Rows from block 10, named by matrix and row number. Rows with one number belong to one neuron. Each number is 200 + 20 x the weight over the matrix's rms, rounded and kept within 0 to 999. All counts start at 0.
# fc1: MLP up (model.blocks.10.mlp.fc1.weight, 1536x384), inputs 288-383
# fc2: MLP down (model.blocks.10.mlp.fc2.weight, 384x1536, transposed), outputs 288-383
fc1.1381,231,234,206,212,191,212,183,161,181,192,173,189,174,202,196,240,197,172,183,188,171,230,205,224,165,198,233,216,204,229,207,184,193,186,223,211,186,175,181,216,196,221,203,209,228,203,209,191,201,161,192,185,226,224,190,188,205,194,214,186,185,222,201,218,161,205,209,175,208,213,161,220,215,217,202,197,196,175,212,157,181,181,226,199,208,192,212,206,180,184,186,224,192,193,226,195
fc2.1381,221,170,185,191,228,206,209,164,186,183,199,198,210,186,208,205,186,198,176,209,173,207,174,215,223,197,202,211,185,199,210,204,177,181,180,231,153,201,203,134,239,220,185,181,238,170,184,192,228,246,211,196,218,168,202,215,217,194,181,187,179,204,213,221,184,144,170,160,232,221,181,180,173,208,194,187,192,202,200,206,205,220,163,199,189,185,224,183,203,184,203,189,214,198,197,236
fc1.1382,208,171,208,220,233,214,197,205,213,183,208,169,164,218,218,220,215,230,203,204,199,206,197,220,231,217,170,212,222,200,206,196,184,215,197,202,195,190,200,223,221,166,200,190,166,177,209,199,224,204,203,210,193,193,178,187,243,219,173,211,190,220,196,196,214,188,225,213,213,180,214,218,183,209,227,185,198,229,202,199,176,194,183,196,206,201,221,212,188,206,204,197,194,152,197,236
fc2.1382,199,176,194,186,206,231,171,197,194,191,192,215,188,212,229,191,191,214,188,212,203,205,249,195,212,212,223,199,207,181,209,179,203,185,183,213,211,221,200,175,179,215,174,199,178,197,208,209,186,191,187,217,159,183,192,185,192,204,168,212,225,214,162,225,189,182,195,197,183,181,209,206,194,202,160,180,224,159,215,193,199,240,195,222,215,197,164,228,214,216,192,166,190,193,215,203
fc1.1383,201,203,226,207,214,226,195,177,228,188,153,180,154,170,229,194,191,218,187,187,169,217,218,229,197,191,198,200,199,202,202,228,206,207,201,206,181,196,187,229,191,181,193,180,196,214,215,232,222,190,171,222,195,184,214,189,215,192,223,228,207,184,191,218,203,167,200,230,217,228,200,196,207,184,204,182,179,196,192,189,196,168,198,174,209,189,208,204,186,207,210,227,183,196,170,164
fc2.1383,178,170,162,202,212,223,219,174,190,220,180,214,253,199,180,182,205,213,204,190,164,206,198,155,159,175,220,170,219,202,209,208,187,160,184,192,207,172,240,195,241,207,211,215,209,194,178,194,183,238,198,173,224,206,189,239,194,186,200,195,193,199,203,186,167,199,171,197,178,185,209,205,178,215,182,218,207,193,170,233,221,247,180,199,185,190,215,219,183,151,248,206,220,177,216,190
fc1.1384,200,181,192,200,190,184,209,207,216,210,198,171,182,204,205,192,212,197,205,188,197,205,218,222,209,216,219,214,233,216,210,190,216,211,214,202,185,195,168,197,186,200,179,205,201,217,227,216,205,188,209,189,194,207,199,192,201,206,206,203,198,201,202,216,206,184,203,205,204,198,210,191,207,199,211,203,183,188,189,200,207,214,200,218,198,197,200,204,198,224,198,202,209,193,217,202
fc2.1384,201,194,207,201,205,205,189,199,202,208,211,205,208,211,191,203,212,198,197,200,206,198,203,202,194,210,195,188,202,193,192,190,198,202,202,187,219,201,202,195,212,204,200,212,206,211,185,209,203,193,197,198,208,199,184,202,193,197,199,200,206,206,200,200,204,212,203,212,200,206,203,219,196,207,193,201,212,203,210,208,198,187,198,188,205,216,201,212,203,202,206,204,208,217,194,199
fc1.1385,185,180,202,213,204,220,217,184,206,199,195,180,200,170,210,164,240,220,184,206,210,215,190,194,199,190,194,188,188,226,200,216,234,202,214,175,210,232,231,253,177,186,165,188,183,166,205,210,179,192,166,237,167,192,213,165,174,189,196,179,222,191,200,189,188,184,221,210,222,171,187,204,193,194,198,167,221,172,225,176,181,212,211,186,156,203,216,209,222,205,196,187,197,215,228,180
fc2.1385,192,234,183,192,207,216,225,205,198,177,188,220,193,234,199,217,207,208,173,246,193,204,179,219,168,222,259,191,182,198,216,199,206,193,182,190,177,180,213,174,205,173,171,220,220,186,196,209,189,189,190,200,212,220,223,186,219,203,222,187,227,177,198,236,211,190,245,159,207,199,208,213,226,225,207,212,243,189,196,188,214,241,158,226,169,158,201,179,192,208,232,204,181,180,171,229
fc1.1386,218,196,200,219,222,207,189,188,190,161,194,171,192,211,201,214,193,205,234,230,199,194,218,220,181,187,209,209,224,187,215,181,218,203,179,186,203,198,169,162,189,190,219,195,203,228,169,197,222,183,205,220,185,193,191,195,202,182,221,205,225,212,209,186,209,210,231,189,226,195,170,236,209,218,208,217,164,194,195,198,184,158,217,195,194,203,190,151,187,182,225,191,208,171,181,225
fc2.1386,173,191,200,183,194,200,208,152,201,186,179,194,201,193,203,231,192,223,184,197,183,200,200,198,185,191,212,176,201,188,219,208,198,182,202,192,186,217,207,224,192,214,222,218,202,218,201,200,203,211,205,214,236,187,217,203,218,207,224,232,178,213,196,197,190,216,201,162,182,202,188,210,181,204,201,203,218,182,214,195,197,197,189,160,210,217,161,245,208,195,209,166,210,177,207,203
fc1.1387,190,206,226,203,171,226,162,216,231,192,215,224,178,220,147,252,207,209,179,190,193,198,186,142,178,215,206,202,199,240,213,210,222,208,197,195,216,195,218,211,213,202,186,206,188,250,177,164,208,147,184,171,195,197,228,206,172,207,218,184,178,233,229,201,210,249,215,221,179,219,204,231,195,175,194,219,183,236,208,200,170,192,196,170,224,209,175,174,197,223,197,201,208,211,186,169
fc2.1387,209,195,213,236,167,168,199,210,229,194,203,192,205,195,189,155,224,209,166,196,224,191,203,198,221,258,201,239,203,177,210,210,177,224,220,178,173,156,193,162,257,178,205,168,230,202,225,180,163,218,190,210,202,199,225,186,195,189,182,156,210,188,158,160,195,195,227,192,203,199,177,199,198,167,243,150,214,157,246,185,194,148,153,206,167,258,207,222,235,192,194,190,208,197,205,211
fc1.1388,183,210,233,189,217,188,200,234,193,226,242,203,231,197,213,158,192,175,172,245,186,222,223,259,233,224,206,150,211,193,228,204,218,190,181,183,195,208,206,160,194,202,171,236,214,204,170,169,219,228,172,209,202,229,190,203,174,251,203,209,191,194,218,189,213,213,177,190,182,206,196,199,193,179,190,165,193,163,184,203,193,216,170,236,166,168,202,201,180,199,184,182,196,181,193,174
fc2.1388,211,165,169,181,209,206,212,217,208,273,175,191,187,220,183,210,241,204,214,190,229,189,216,200,237,199,186,199,196,210,172,235,185,185,205,197,201,195,198,196,233,203,176,248,168,212,208,240,241,189,178,214,217,197,187,220,204,216,236,191,218,182,205,209,199,141,242,191,198,194,194,238,175,176,176,194,231,249,193,216,222,198,192,195,241,176,194,209,217,225,212,190,169,224,217,203
fc1.1389,228,173,204,235,222,218,186,187,177,211,188,224,170,198,191,222,202,184,182,234,185,173,199,165,178,206,211,171,194,172,219,219,218,179,201,218,192,156,213,209,216,193,169,237,231,219,254,216,236,166,208,187,205,206,175,176,204,189,202,220,195,180,233,217,181,229,256,154,238,195,174,221,214,174,198,216,220,242,200,204,183,188,218,199,195,219,174,218,227,249,186,251,216,196,217,209
fc2.1389,198,182,190,190,187,158,222,216,192,236,171,207,222,213,175,215,213,211,228,189,219,220,220,179,204,204,177,186,204,199,196,226,177,227,177,239,194,166,195,203,215,207,247,194,187,168,236,204,206,196,215,213,209,170,182,168,179,202,207,193,206,189,211,185,190,178,184,213,215,214,168,214,210,183,231,198,178,230,181,187,220,193,195,216,176,216,208,158,180,223,260,195,150,201,168,186
fc1.1390,159,202,199,206,199,228,177,216,211,209,192,155,185,217,233,219,192,174,186,182,238,225,182,211,202,203,167,201,205,230,225,196,221,210,192,219,222,182,193,213,171,238,209,185,212,180,189,215,167,192,237,209,217,190,194,214,206,194,179,200,199,196,191,172,230,197,200,145,164,180,231,218,190,218,193,178,184,197,198,204,203,187,218,207,211,210,198,208,200,200,215,186,193,161,194,240
fc2.1390,170,204,207,207,192,207,213,205,184,217,205,187,175,189,182,202,205,200,189,210,176,186,234,203,224,218,203,180,214,180,206,185,181,208,174,205,220,230,212,175,217,196,199,216,197,191,214,187,215,195,209,216,178,194,177,203,204,206,202,226,218,203,195,221,209,219,210,218,180,229,205,187,199,172,238,195,196,178,203,185,198,189,232,170,222,172,175,224,200,228,210,180,201,178,199,212
fc1.1391,206,192,245,203,232,160,217,235,200,202,202,202,202,200,212,187,193,225,188,164,184,198,209,194,182,154,207,168,242,219,215,207,193,184,263,228,203,179,214,156,188,209,187,194,210,227,213,204,178,197,200,229,184,191,165,190,204,213,184,217,230,178,218,182,166,193,188,178,249,183,191,201,211,170,230,209,165,243,184,226,197,218,235,187,174,201,187,223,190,203,208,225,239,204,192,209
fc2.1391,218,232,166,171,200,253,175,216,214,200,240,199,184,221,195,202,237,174,188,243,192,150,207,190,171,206,215,146,209,212,183,242,215,205,154,170,170,157,197,221,205,170,182,250,168,231,231,224,209,248,216,175,179,206,206,217,224,211,195,198,242,211,180,229,201,223,175,130,192,152,195,203,219,210,189,204,231,182,193,173,242,180,235,164,183,173,197,206,222,207,229,200,183,200,202,172
fc1.1392,166,239,169,186,212,222,223,209,179,191,225,209,167,206,220,174,211,225,226,178,184,200,238,159,200,187,195,201,212,166,189,245,178,207,207,216,216,191,204,209,213,195,198,220,172,196,204,184,171,157,217,188,183,204,189,183,235,190,202,241,189,177,161,210,202,185,200,218,211,233,188,199,173,155,211,264,213,209,201,200,216,223,205,198,174,219,189,175,189,204,205,186,181,180,207,203
fc2.1392,198,191,188,201,189,196,227,175,199,203,205,242,208,187,215,222,235,201,176,214,173,214,206,193,174,200,217,189,210,201,195,232,205,185,179,192,178,218,186,169,233,224,195,241,212,212,183,181,221,195,205,215,233,221,200,179,176,213,219,201,132,214,215,215,200,180,228,173,257,216,207,224,231,211,201,223,207,203,212,213,218,180,191,241,186,199,194,176,221,217,219,216,252,170,198,206
fc1.1393,181,226,209,197,229,235,187,189,205,220,207,235,191,188,199,192,228,171,215,185,237,205,225,221,180,186,203,192,218,199,222,203,199,199,228,215,170,145,250,189,225,228,217,247,201,179,205,214,182,179,183,202,196,191,202,163,148,196,204,211,166,178,194,212,193,204,231,158,228,206,183,180,202,234,183,185,171,167,198,232,199,214,209,213,209,221,207,211,170,196,209,225,223,217,239,216
fc2.1393,179,205,164,195,198,208,167,202,179,198,181,199,170,214,153,176,220,200,217,185,227,199,227,200,245,179,209,191,196,191,199,204,197,190,204,196,228,212,182,207,214,217,214,183,174,217,192,205,209,206,202,201,190,208,173,230,205,173,210,182,198,244,226,177,195,160,194,181,165,164,162,206,201,177,197,172,231,199,195,242,228,190,164,164,224,181,130,184,219,160,203,226,188,210,187,185
fc1.1394,202,230,183,181,178,216,169,169,188,202,169,161,144,218,178,219,215,190,218,209,199,195,209,209,214,186,198,191,214,209,217,221,178,174,179,205,185,233,208,214,199,194,183,173,189,202,188,190,215,196,180,212,165,220,204,212,169,183,212,202,199,205,189,176,208,181,195,202,201,197,161,180,227,212,242,207,206,245,158,206,198,202,180,177,238,191,184,186,214,199,192,236,208,192,201,224
fc2.1394,201,204,170,203,192,209,212,200,245,212,200,215,211,234,219,199,178,200,192,187,197,194,172,210,194,209,186,182,200,221,245,167,228,204,201,178,183,172,217,201,200,205,197,201,211,202,193,208,224,219,231,218,204,185,174,196,213,192,191,212,209,179,206,202,203,206,188,206,204,215,204,210,189,203,218,200,176,194,213,170,197,171,232,194,196,213,213,200,204,213,219,216,202,203,211,218
fc1.1395,196,192,217,235,215,244,194,182,162,154,198,210,196,224,201,198,210,254,223,211,214,177,204,207,158,208,161,184,172,188,222,149,213,222,216,214,207,170,168,157,207,188,226,188,159,204,185,190,168,170,195,202,191,226,227,176,208,183,195,244,194,158,179,190,189,193,165,192,169,222,169,228,194,213,176,199,161,192,185,194,164,212,187,167,227,197,178,189,186,223,195,167,191,171,220,219
fc2.1395,181,146,188,173,180,172,191,209,191,187,185,212,223,190,214,206,185,160,160,190,222,206,220,192,213,186,192,189,195,183,202,201,156,207,180,198,197,207,177,205,215,204,221,177,193,177,199,166,243,193,213,203,206,161,225,153,196,247,209,159,176,184,194,196,160,160,201,156,253,203,211,219,224,208,212,199,195,201,207,214,215,171,182,252,144,218,200,217,188,211,214,196,197,195,191,226
fc1.1396,168,175,221,179,194,211,211,193,192,166,243,178,164,193,240,163,196,218,224,212,208,166,173,216,194,199,212,199,206,210,205,219,200,231,229,181,218,191,213,165,218,192,125,179,183,205,226,188,217,193,191,238,221,218,186,193,218,221,173,201,206,175,202,189,211,181,174,207,177,220,193,196,196,242,227,182,166,168,224,171,210,205,203,184,204,202,202,224,213,239,218,177,169,194,197,224
fc2.1396,228,172,199,198,203,182,192,234,197,204,238,192,191,163,139,219,168,234,197,184,245,175,193,224,215,204,203,218,198,197,177,208,198,213,200,201,234,223,206,183,216,184,169,231,203,193,173,202,193,177,216,200,201,188,177,196,207,178,181,192,200,205,198,174,194,193,198,175,212,175,221,214,183,263,228,213,178,236,214,221,170,204,235,209,225,228,222,190,236,259,191,218,213,221,232,172
fc1.1397,197,199,207,209,190,191,193,221,202,219,183,194,193,206,193,204,211,208,203,190,222,198,190,185,190,179,188,203,199,195,208,193,193,199,192,190,201,186,205,204,194,201,203,182,194,199,203,216,212,203,182,189,196,202,213,212,179,193,175,204,189,209,208,194,190,186,208,203,204,185,200,201,212,179,194,180,190,213,184,193,198,197,190,195,196,213,212,195,191,187,208,205,193,194,209,204
fc2.1397,188,203,215,196,194,204,203,211,184,200,194,197,197,206,206,199,195,199,192,194,194,192,207,192,198,198,210,211,204,205,214,186,210,211,200,198,207,209,198,200,201,210,199,200,201,208,201,198,199,212,188,187,209,211,192,202,202,198,198,206,208,203,199,197,210,200,210,204,190,199,196,207,211,218,205,211,207,200,204,193,194,192,221,202,194,210,204,204,199,201,202,206,192,203,205,213
fc1.1398,194,191,203,202,186,201,168,215,230,171,205,183,204,213,167,232,194,190,171,181,212,188,202,171,185,240,209,188,195,225,218,196,223,208,176,207,203,192,195,198,212,196,209,199,197,246,202,165,222,203,176,162,231,201,201,197,188,218,191,187,200,205,221,194,217,209,212,195,193,194,174,217,206,193,186,212,231,224,222,195,169,182,193,155,208,212,160,200,193,226,163,191,175,186,198,181
fc2.1398,215,221,224,184,182,191,210,208,213,225,213,164,210,201,183,185,232,198,205,171,219,200,223,196,208,228,178,186,195,169,201,217,170,208,182,199,175,168,188,173,238,195,211,166,223,189,226,178,191,213,198,197,222,190,206,173,213,185,203,174,191,207,174,175,183,196,188,214,223,223,195,216,194,162,226,177,209,174,216,194,200,173,156,181,208,223,229,208,212,219,197,199,191,181,204,198
fc1.1399,192,195,206,192,252,182,206,178,155,204,176,217,188,218,191,195,183,188,207,219,201,186,197,191,174,208,170,209,185,201,203,191,209,174,219,163,194,178,185,228,223,220,226,193,169,203,197,179,263,214,203,194,210,222,232,228,207,214,165,167,195,188,196,199,234,202,159,194,228,202,191,188,198,186,198,202,198,201,206,207,207,182,200,204,168,182,155,178,200,200,186,201,197,192,201,143
fc2.1399,185,186,208,210,164,210,157,219,166,205,203,206,201,198,171,201,186,201,181,205,209,197,218,217,177,201,201,235,220,225,172,189,232,208,220,187,201,224,178,209,218,184,171,191,233,207,203,200,173,187,177,223,187,200,205,179,181,187,222,166,188,191,202,217,203,212,192,204,215,240,218,173,174,202,198,163,175,194,192,186,183,214,191,190,173,227,205,207,185,205,195,171,219,212,205,196
fc1.1400,183,182,204,189,221,193,179,213,159,191,197,209,216,211,195,187,221,184,208,216,204,182,180,181,189,196,167,191,193,194,172,196,196,187,212,186,195,194,198,195,202,233,176,214,198,182,194,184,187,196,192,193,201,206,194,202,186,170,180,180,205,174,207,181,238,213,199,189,219,215,188,183,180,208,200,182,212,207,185,204,194,183,211,200,206,212,173,212,203,212,183,200,228,180,228,191
fc2.1400,205,213,189,201,181,211,201,220,183,169,194,164,162,202,186,189,194,189,184,196,186,210,218,211,196,222,206,228,200,227,200,194,176,184,206,204,215,196,192,203,207,213,190,205,196,223,190,180,192,203,192,207,177,199,211,202,208,196,200,213,189,202,191,190,199,208,209,219,190,205,191,193,193,181,199,184,192,205,201,224,188,197,212,179,200,192,200,194,177,210,182,192,200,189,203,210
fc1.1401,198,190,194,207,216,190,201,206,166,168,179,172,161,227,216,206,202,215,197,202,208,192,188,172,170,216,147,206,191,193,230,218,177,191,203,210,189,173,219,212,224,192,192,191,181,167,211,200,234,162,201,200,207,196,212,200,212,198,199,183,231,172,188,186,198,238,215,200,246,197,220,210,170,194,186,195,195,227,211,192,179,174,232,193,201,210,228,178,172,213,189,186,222,170,192,200
fc2.1401,202,197,183,198,195,219,183,212,192,184,174,187,193,198,189,214,188,206,230,229,156,222,228,188,194,224,196,182,201,206,198,207,179,172,190,192,199,229,195,208,184,194,186,211,189,204,172,196,185,199,178,219,171,170,220,190,194,183,207,209,208,189,188,245,177,173,214,198,202,209,222,183,200,193,204,178,191,223,193,207,181,199,178,203,206,195,183,233,185,210,171,179,213,169,218,198
fc1.1402,180,200,235,195,178,197,231,207,218,203,230,171,207,163,148,161,214,221,175,194,205,171,236,190,207,173,219,197,269,232,192,201,223,199,164,182,202,226,193,199,207,188,206,193,227,206,233,220,205,194,189,184,161,288,240,216,200,202,203,213,239,237,204,173,215,191,216,178,186,200,182,192,197,196,205,172,203,208,207,168,179,213,188,188,189,189,221,212,192,184,216,207,214,198,209,201
fc2.1402,188,188,214,195,181,240,208,204,178,200,186,193,206,211,215,218,224,215,208,172,198,195,215,148,203,216,217,196,188,211,214,192,199,211,211,183,218,197,210,166,206,243,182,201,161,223,203,217,210,178,168,217,192,186,150,235,200,184,212,237,208,179,174,213,164,204,222,200,230,182,254,193,225,194,173,209,205,184,189,211,256,204,179,212,198,226,198,216,222,197,185,188,195,161,197,210
fc1.1403,191,204,165,171,192,196,211,188,192,208,200,140,184,179,177,225,206,211,211,187,192,221,246,189,211,191,239,199,189,223,219,184,200,215,198,198,177,207,175,202,197,172,183,252,214,254,183,195,220,177,220,225,188,213,213,199,211,188,192,195,197,236,192,209,212,172,191,210,204,181,187,182,187,215,213,190,230,193,183,202,189,216,204,203,195,210,176,189,213,178,166,207,222,202,187,207
fc2.1403,203,197,220,210,209,198,203,194,210,194,200,179,212,209,214,185,207,208,225,214,209,183,207,190,192,235,202,213,194,185,210,196,208,172,180,163,211,183,201,187,224,219,200,179,192,200,204,190,194,204,221,201,244,188,169,199,204,178,212,213,200,175,195,214,249,229,202,185,198,207,222,218,218,192,203,209,193,242,202,230,193,191,206,163,210,220,226,206,203,200,179,192,202,189,195,185
fc1.1404,190,186,244,170,201,189,194,203,205,197,207,168,208,210,190,237,186,188,192,191,217,170,196,197,210,216,233,181,202,219,204,239,187,182,203,198,165,203,214,213,196,223,227,188,181,207,189,167,206,180,171,216,183,193,206,229,229,208,190,209,206,179,205,230,191,182,204,182,223,206,250,195,231,186,183,207,197,216,205,222,170,190,201,162,176,231,188,187,215,179,183,199,201,179,204,216
fc2.1404,223,213,192,194,184,218,171,186,183,192,189,204,194,206,192,202,231,209,203,188,195,190,239,208,204,184,209,168,201,208,196,201,176,174,189,181,242,166,158,182,219,179,178,180,208,192,197,196,229,202,206,186,194,183,167,187,208,228,231,176,199,190,174,208,232,199,189,182,153,216,190,239,191,180,231,201,204,208,216,207,199,201,198,194,201,202,204,207,192,202,211,188,195,219,170,209
fc1.1405,202,225,212,201,193,159,203,192,177,178,176,189,151,211,193,177,209,196,173,184,138,215,182,197,217,218,151,193,147,219,230,176,236,149,234,201,184,155,239,227,218,200,215,178,167,229,225,165,214,201,194,168,222,206,217,160,174,190,163,208,152,190,172,190,213,197,186,208,229,206,179,193,193,179,189,179,207,242,212,170,194,182,253,183,220,194,189,202,240,183,212,207,217,189,229,205
fc2.1405,169,177,177,208,179,232,176,202,204,205,151,206,192,219,220,225,205,192,174,207,173,188,201,192,217,227,214,232,232,205,239,211,177,216,203,183,219,201,219,198,219,224,202,211,220,185,188,191,220,175,179,231,205,212,235,219,206,212,184,226,206,211,184,191,189,178,202,205,182,237,197,177,147,187,254,186,185,186,195,221,206,218,186,201,166,225,199,202,189,201,214,167,195,190,209,207
fc1.1406,190,197,186,191,192,206,219,201,220,201,211,162,162,196,181,210,206,192,179,201,177,203,207,213,212,210,220,180,195,172,217,186,220,190,178,176,198,203,201,213,188,207,171,186,193,204,196,210,235,198,226,203,205,211,228,207,215,209,211,245,213,212,202,192,219,224,163,226,224,206,194,185,219,224,198,201,196,204,219,185,204,205,219,190,183,190,239,223,212,176,210,185,177,211,197,183
fc2.1406,194,205,184,181,200,202,186,187,188,185,214,205,212,241,200,215,204,231,152,215,180,185,206,200,198,204,207,199,198,186,207,215,177,209,211,183,207,184,182,218,197,198,174,225,233,222,213,212,200,190,225,199,208,198,208,207,190,183,193,201,217,189,218,194,177,175,220,182,217,196,221,192,181,205,201,192,213,196,178,179,208,197,222,195,195,179,225,204,180,202,225,167,197,162,214,225
fc1.1407,187,200,216,166,190,181,192,268,240,195,201,233,203,160,187,206,202,206,188,214,206,218,197,167,207,207,215,181,251,170,204,203,194,202,219,167,211,193,197,228,179,219,197,165,192,196,204,171,183,201,170,224,205,188,202,234,201,257,214,187,217,183,238,215,186,182,234,212,245,222,201,215,222,233,179,223,176,213,165,176,174,228,220,159,189,211,234,187,194,159,192,192,179,189,230,166
fc2.1407,175,202,184,175,219,213,182,167,245,191,164,273,208,242,174,208,181,191,211,195,204,181,213,161,147,174,218,199,210,193,186,219,201,190,207,215,205,215,209,222,165,171,226,220,189,212,234,180,252,187,234,209,204,197,213,236,213,199,217,211,221,200,180,207,172,180,200,177,196,177,194,236,163,188,165,260,215,169,197,227,166,188,185,220,194,182,209,199,214,228,240,208,193,204,167,178
fc1.1408,161,185,178,200,172,187,202,230,196,215,196,189,187,209,219,216,207,210,182,203,209,235,198,191,183,194,201,196,199,211,213,229,209,217,182,196,198,223,205,222,180,214,216,217,209,169,202,182,190,196,197,197,199,184,206,216,166,195,218,187,186,201,200,189,201,188,218,210,229,164,189,208,209,198,188,198,192,201,192,194,196,192,191,190,178,194,211,188,171,191,195,197,200,193,207,208
fc2.1408,202,222,202,198,204,203,197,200,183,178,237,191,180,211,201,217,205,203,212,204,210,224,204,208,194,195,198,209,190,180,215,185,211,215,195,210,224,208,180,203,217,200,194,191,206,214,207,210,180,203,159,214,208,220,199,215,221,198,207,212,210,200,206,204,188,198,215,206,161,192,201,182,222,197,197,216,187,201,189,197,208,216,221,189,210,210,211,201,189,211,179,189,214,198,192,209
fc1.1409,239,230,204,232,212,239,213,231,214,177,230,202,207,188,173,201,252,195,164,186,159,213,169,184,203,221,203,143,220,198,191,185,148,139,180,215,202,172,198,183,235,222,236,131,213,248,180,212,203,262,251,199,158,204,223,210,232,187,166,181,162,200,207,213,186,266,194,212,200,278,216,167,202,190,182,178,191,202,183,248,187,180,175,212,204,166,218,186,163,175,211,169,227,196,217,253
fc2.1409,213,206,207,202,189,156,194,184,213,191,143,160,195,194,190,225,177,215,206,189,200,166,185,229,210,209,143,189,194,249,130,220,203,186,215,196,193,212,169,191,156,180,218,278,129,165,189,190,188,215,215,223,190,255,153,205,200,220,245,161,186,264,234,198,236,207,234,204,202,144,173,219,219,231,209,201,169,179,189,185,175,187,170,122,166,206,149,209,210,165,94,198,177,227,187,216
fc1.1410,209,191,194,191,179,194,181,253,225,226,157,206,184,204,172,184,193,205,184,213,223,202,192,192,178,206,186,169,214,204,238,200,248,195,165,188,195,214,225,218,164,219,220,217,219,158,199,229,214,173,172,190,188,181,213,191,210,188,196,205,169,216,232,196,187,179,202,217,201,168,213,196,229,227,191,187,182,232,182,195,182,231,200,176,185,214,234,236,188,173,196,226,192,210,233,224
fc2.1410,181,224,214,185,173,200,195,210,204,163,262,184,185,209,186,207,171,226,196,198,212,202,205,182,211,174,250,210,210,178,198,167,204,229,229,228,220,188,169,237,194,223,195,181,194,219,203,203,205,220,145,182,217,229,207,198,186,164,202,210,244,203,208,200,202,208,230,188,177,177,230,199,247,222,218,234,228,218,196,208,190,196,231,192,196,215,215,197,192,218,178,206,199,228,201,273
fc1.1411,192,197,198,188,212,197,190,217,199,214,181,194,194,178,209,194,198,211,201,200,184,207,199,195,192,204,182,179,205,188,200,208,183,227,186,198,204,200,191,206,196,180,193,193,200,188,219,197,197,206,192,201,197,217,217,199,190,217,215,190,198,195,206,200,200,185,215,187,233,201,192,208,207,196,200,183,200,203,211,202,204,213,190,181,207,199,208,202,220,207,220,189,197,218,192,194
fc2.1411,198,195,207,196,201,208,193,204,209,208,208,193,205,207,207,189,200,194,210,185,194,188,203,180,210,195,198,203,208,198,210,196,191,196,194,200,191,209,215,189,194,206,202,202,184,205,206,196,199,193,196,193,207,208,221,205,186,191,180,191,191,191,219,192,204,203,212,203,198,200,205,188,205,181,208,212,187,211,198,213,202,188,203,213,189,217,199,206,188,194,206,209,211,197,197,197
fc1.1412,216,199,212,199,227,234,200,186,187,172,212,208,202,179,204,178,188,203,219,208,197,204,188,179,207,190,212,206,173,213,214,194,170,192,198,196,221,207,211,201,217,207,202,196,214,194,208,187,206,177,176,201,197,199,215,195,204,211,189,210,202,184,189,161,203,204,215,215,192,176,193,170,208,225,189,220,188,220,210,190,201,177,210,217,195,204,209,201,205,200,218,216,197,203,212,214
fc2.1412,186,202,195,200,196,202,202,199,209,190,194,239,228,231,214,190,202,191,204,202,207,185,183,198,198,227,219,186,203,182,205,203,185,191,196,197,174,207,232,204,212,191,201,216,208,195,197,212,189,193,206,192,200,192,206,184,210,175,186,198,187,208,218,188,199,201,211,185,208,182,219,201,219,183,182,213,192,199,187,209,194,205,187,205,204,200,209,204,208,198,195,180,201,200,204,187
fc1.1413,208,177,213,189,186,194,197,214,199,226,203,194,172,191,202,202,186,232,226,212,181,185,211,236,200,221,204,210,219,214,195,225,178,189,190,236,186,202,202,190,166,203,199,190,192,190,188,187,232,183,218,180,193,193,161,203,221,188,197,199,231,187,170,205,222,190,192,209,220,211,227,178,197,204,189,202,182,182,210,219,205,217,206,191,216,221,203,183,216,207,205,186,192,179,219,187
fc2.1413,169,214,192,194,219,196,180,178,195,229,197,191,197,208,207,206,199,222,177,187,201,191,174,218,218,179,183,185,220,198,168,201,175,189,202,212,186,192,190,201,216,212,205,202,184,199,180,210,200,214,205,170,197,185,194,175,187,185,214,211,190,186,185,222,224,189,194,210,224,213,182,207,186,210,211,234,191,213,202,212,202,178,251,212,208,192,215,208,225,194,195,195,217,224,193,215
fc1.1414,206,198,207,196,204,194,226,211,180,192,182,191,208,214,197,183,195,232,216,235,188,240,176,181,193,230,205,182,228,184,223,205,181,219,224,224,180,236,216,213,217,185,190,212,185,164,201,175,198,199,191,199,174,183,203,173,212,193,185,176,239,232,164,184,217,199,226,209,221,184,211,210,188,189,206,178,209,167,217,176,224,190,181,236,221,183,216,174,202,170,216,184,179,128,202,220
fc2.1414,210,171,243,215,209,184,189,176,193,165,196,179,195,170,198,197,223,187,194,223,187,223,215,218,177,201,179,181,189,165,235,159,218,234,189,170,246,246,212,210,174,204,158,214,151,201,198,192,220,210,190,210,196,195,222,199,224,196,197,212,187,214,214,232,187,216,177,224,167,205,194,192,204,187,221,185,228,214,194,212,152,175,175,178,190,179,174,217,231,210,218,196,229,207,205,205
fc1.1415,176,215,220,193,218,233,219,245,187,193,205,210,215,216,181,167,197,208,190,197,183,173,221,180,221,209,171,188,193,248,198,233,185,198,196,206,206,193,167,217,178,206,236,185,176,195,205,198,213,180,192,189,174,209,220,208,220,196,202,183,178,226,198,235,231,175,202,197,204,186,190,221,164,196,179,188,178,169,192,224,189,187,178,188,226,247,226,135,220,211,167,224,155,176,226,167
fc2.1415,178,213,195,202,189,240,179,207,203,178,132,170,191,206,194,204,189,197,236,189,229,227,234,203,171,230,177,210,218,235,216,183,189,198,177,188,155,232,225,214,198,214,181,208,210,219,213,182,170,181,199,177,220,208,208,180,189,182,189,206,195,230,212,204,200,208,218,193,159,196,202,195,201,203,233,207,177,219,218,186,220,224,200,189,168,228,153,207,160,238,204,183,197,186,198,201
fc1.1416,212,179,200,224,250,210,232,192,171,210,203,173,189,186,220,148,198,176,228,217,225,235,170,221,217,225,182,158,231,237,218,180,212,203,229,203,192,208,231,216,230,170,193,195,210,238,167,220,207,212,199,204,180,193,198,201,195,114,212,194,173,209,184,200,156,172,188,249,224,193,177,139,221,157,207,192,162,202,198,212,162,207,192,187,178,162,213,227,165,178,220,172,189,182,232,162
fc2.1416,229,223,167,231,237,253,241,200,188,192,213,232,186,206,146,213,242,167,201,238,231,223,220,234,201,195,226,203,224,210,230,233,187,239,170,201,193,192,176,213,260,196,217,244,193,211,135,198,218,240,182,198,163,179,247,213,194,168,181,152,186,212,221,216,223,220,193,189,258,183,215,178,253,227,221,103,196,229,204,230,215,163,167,199,205,189,232,167,186,162,197,216,199,213,208,182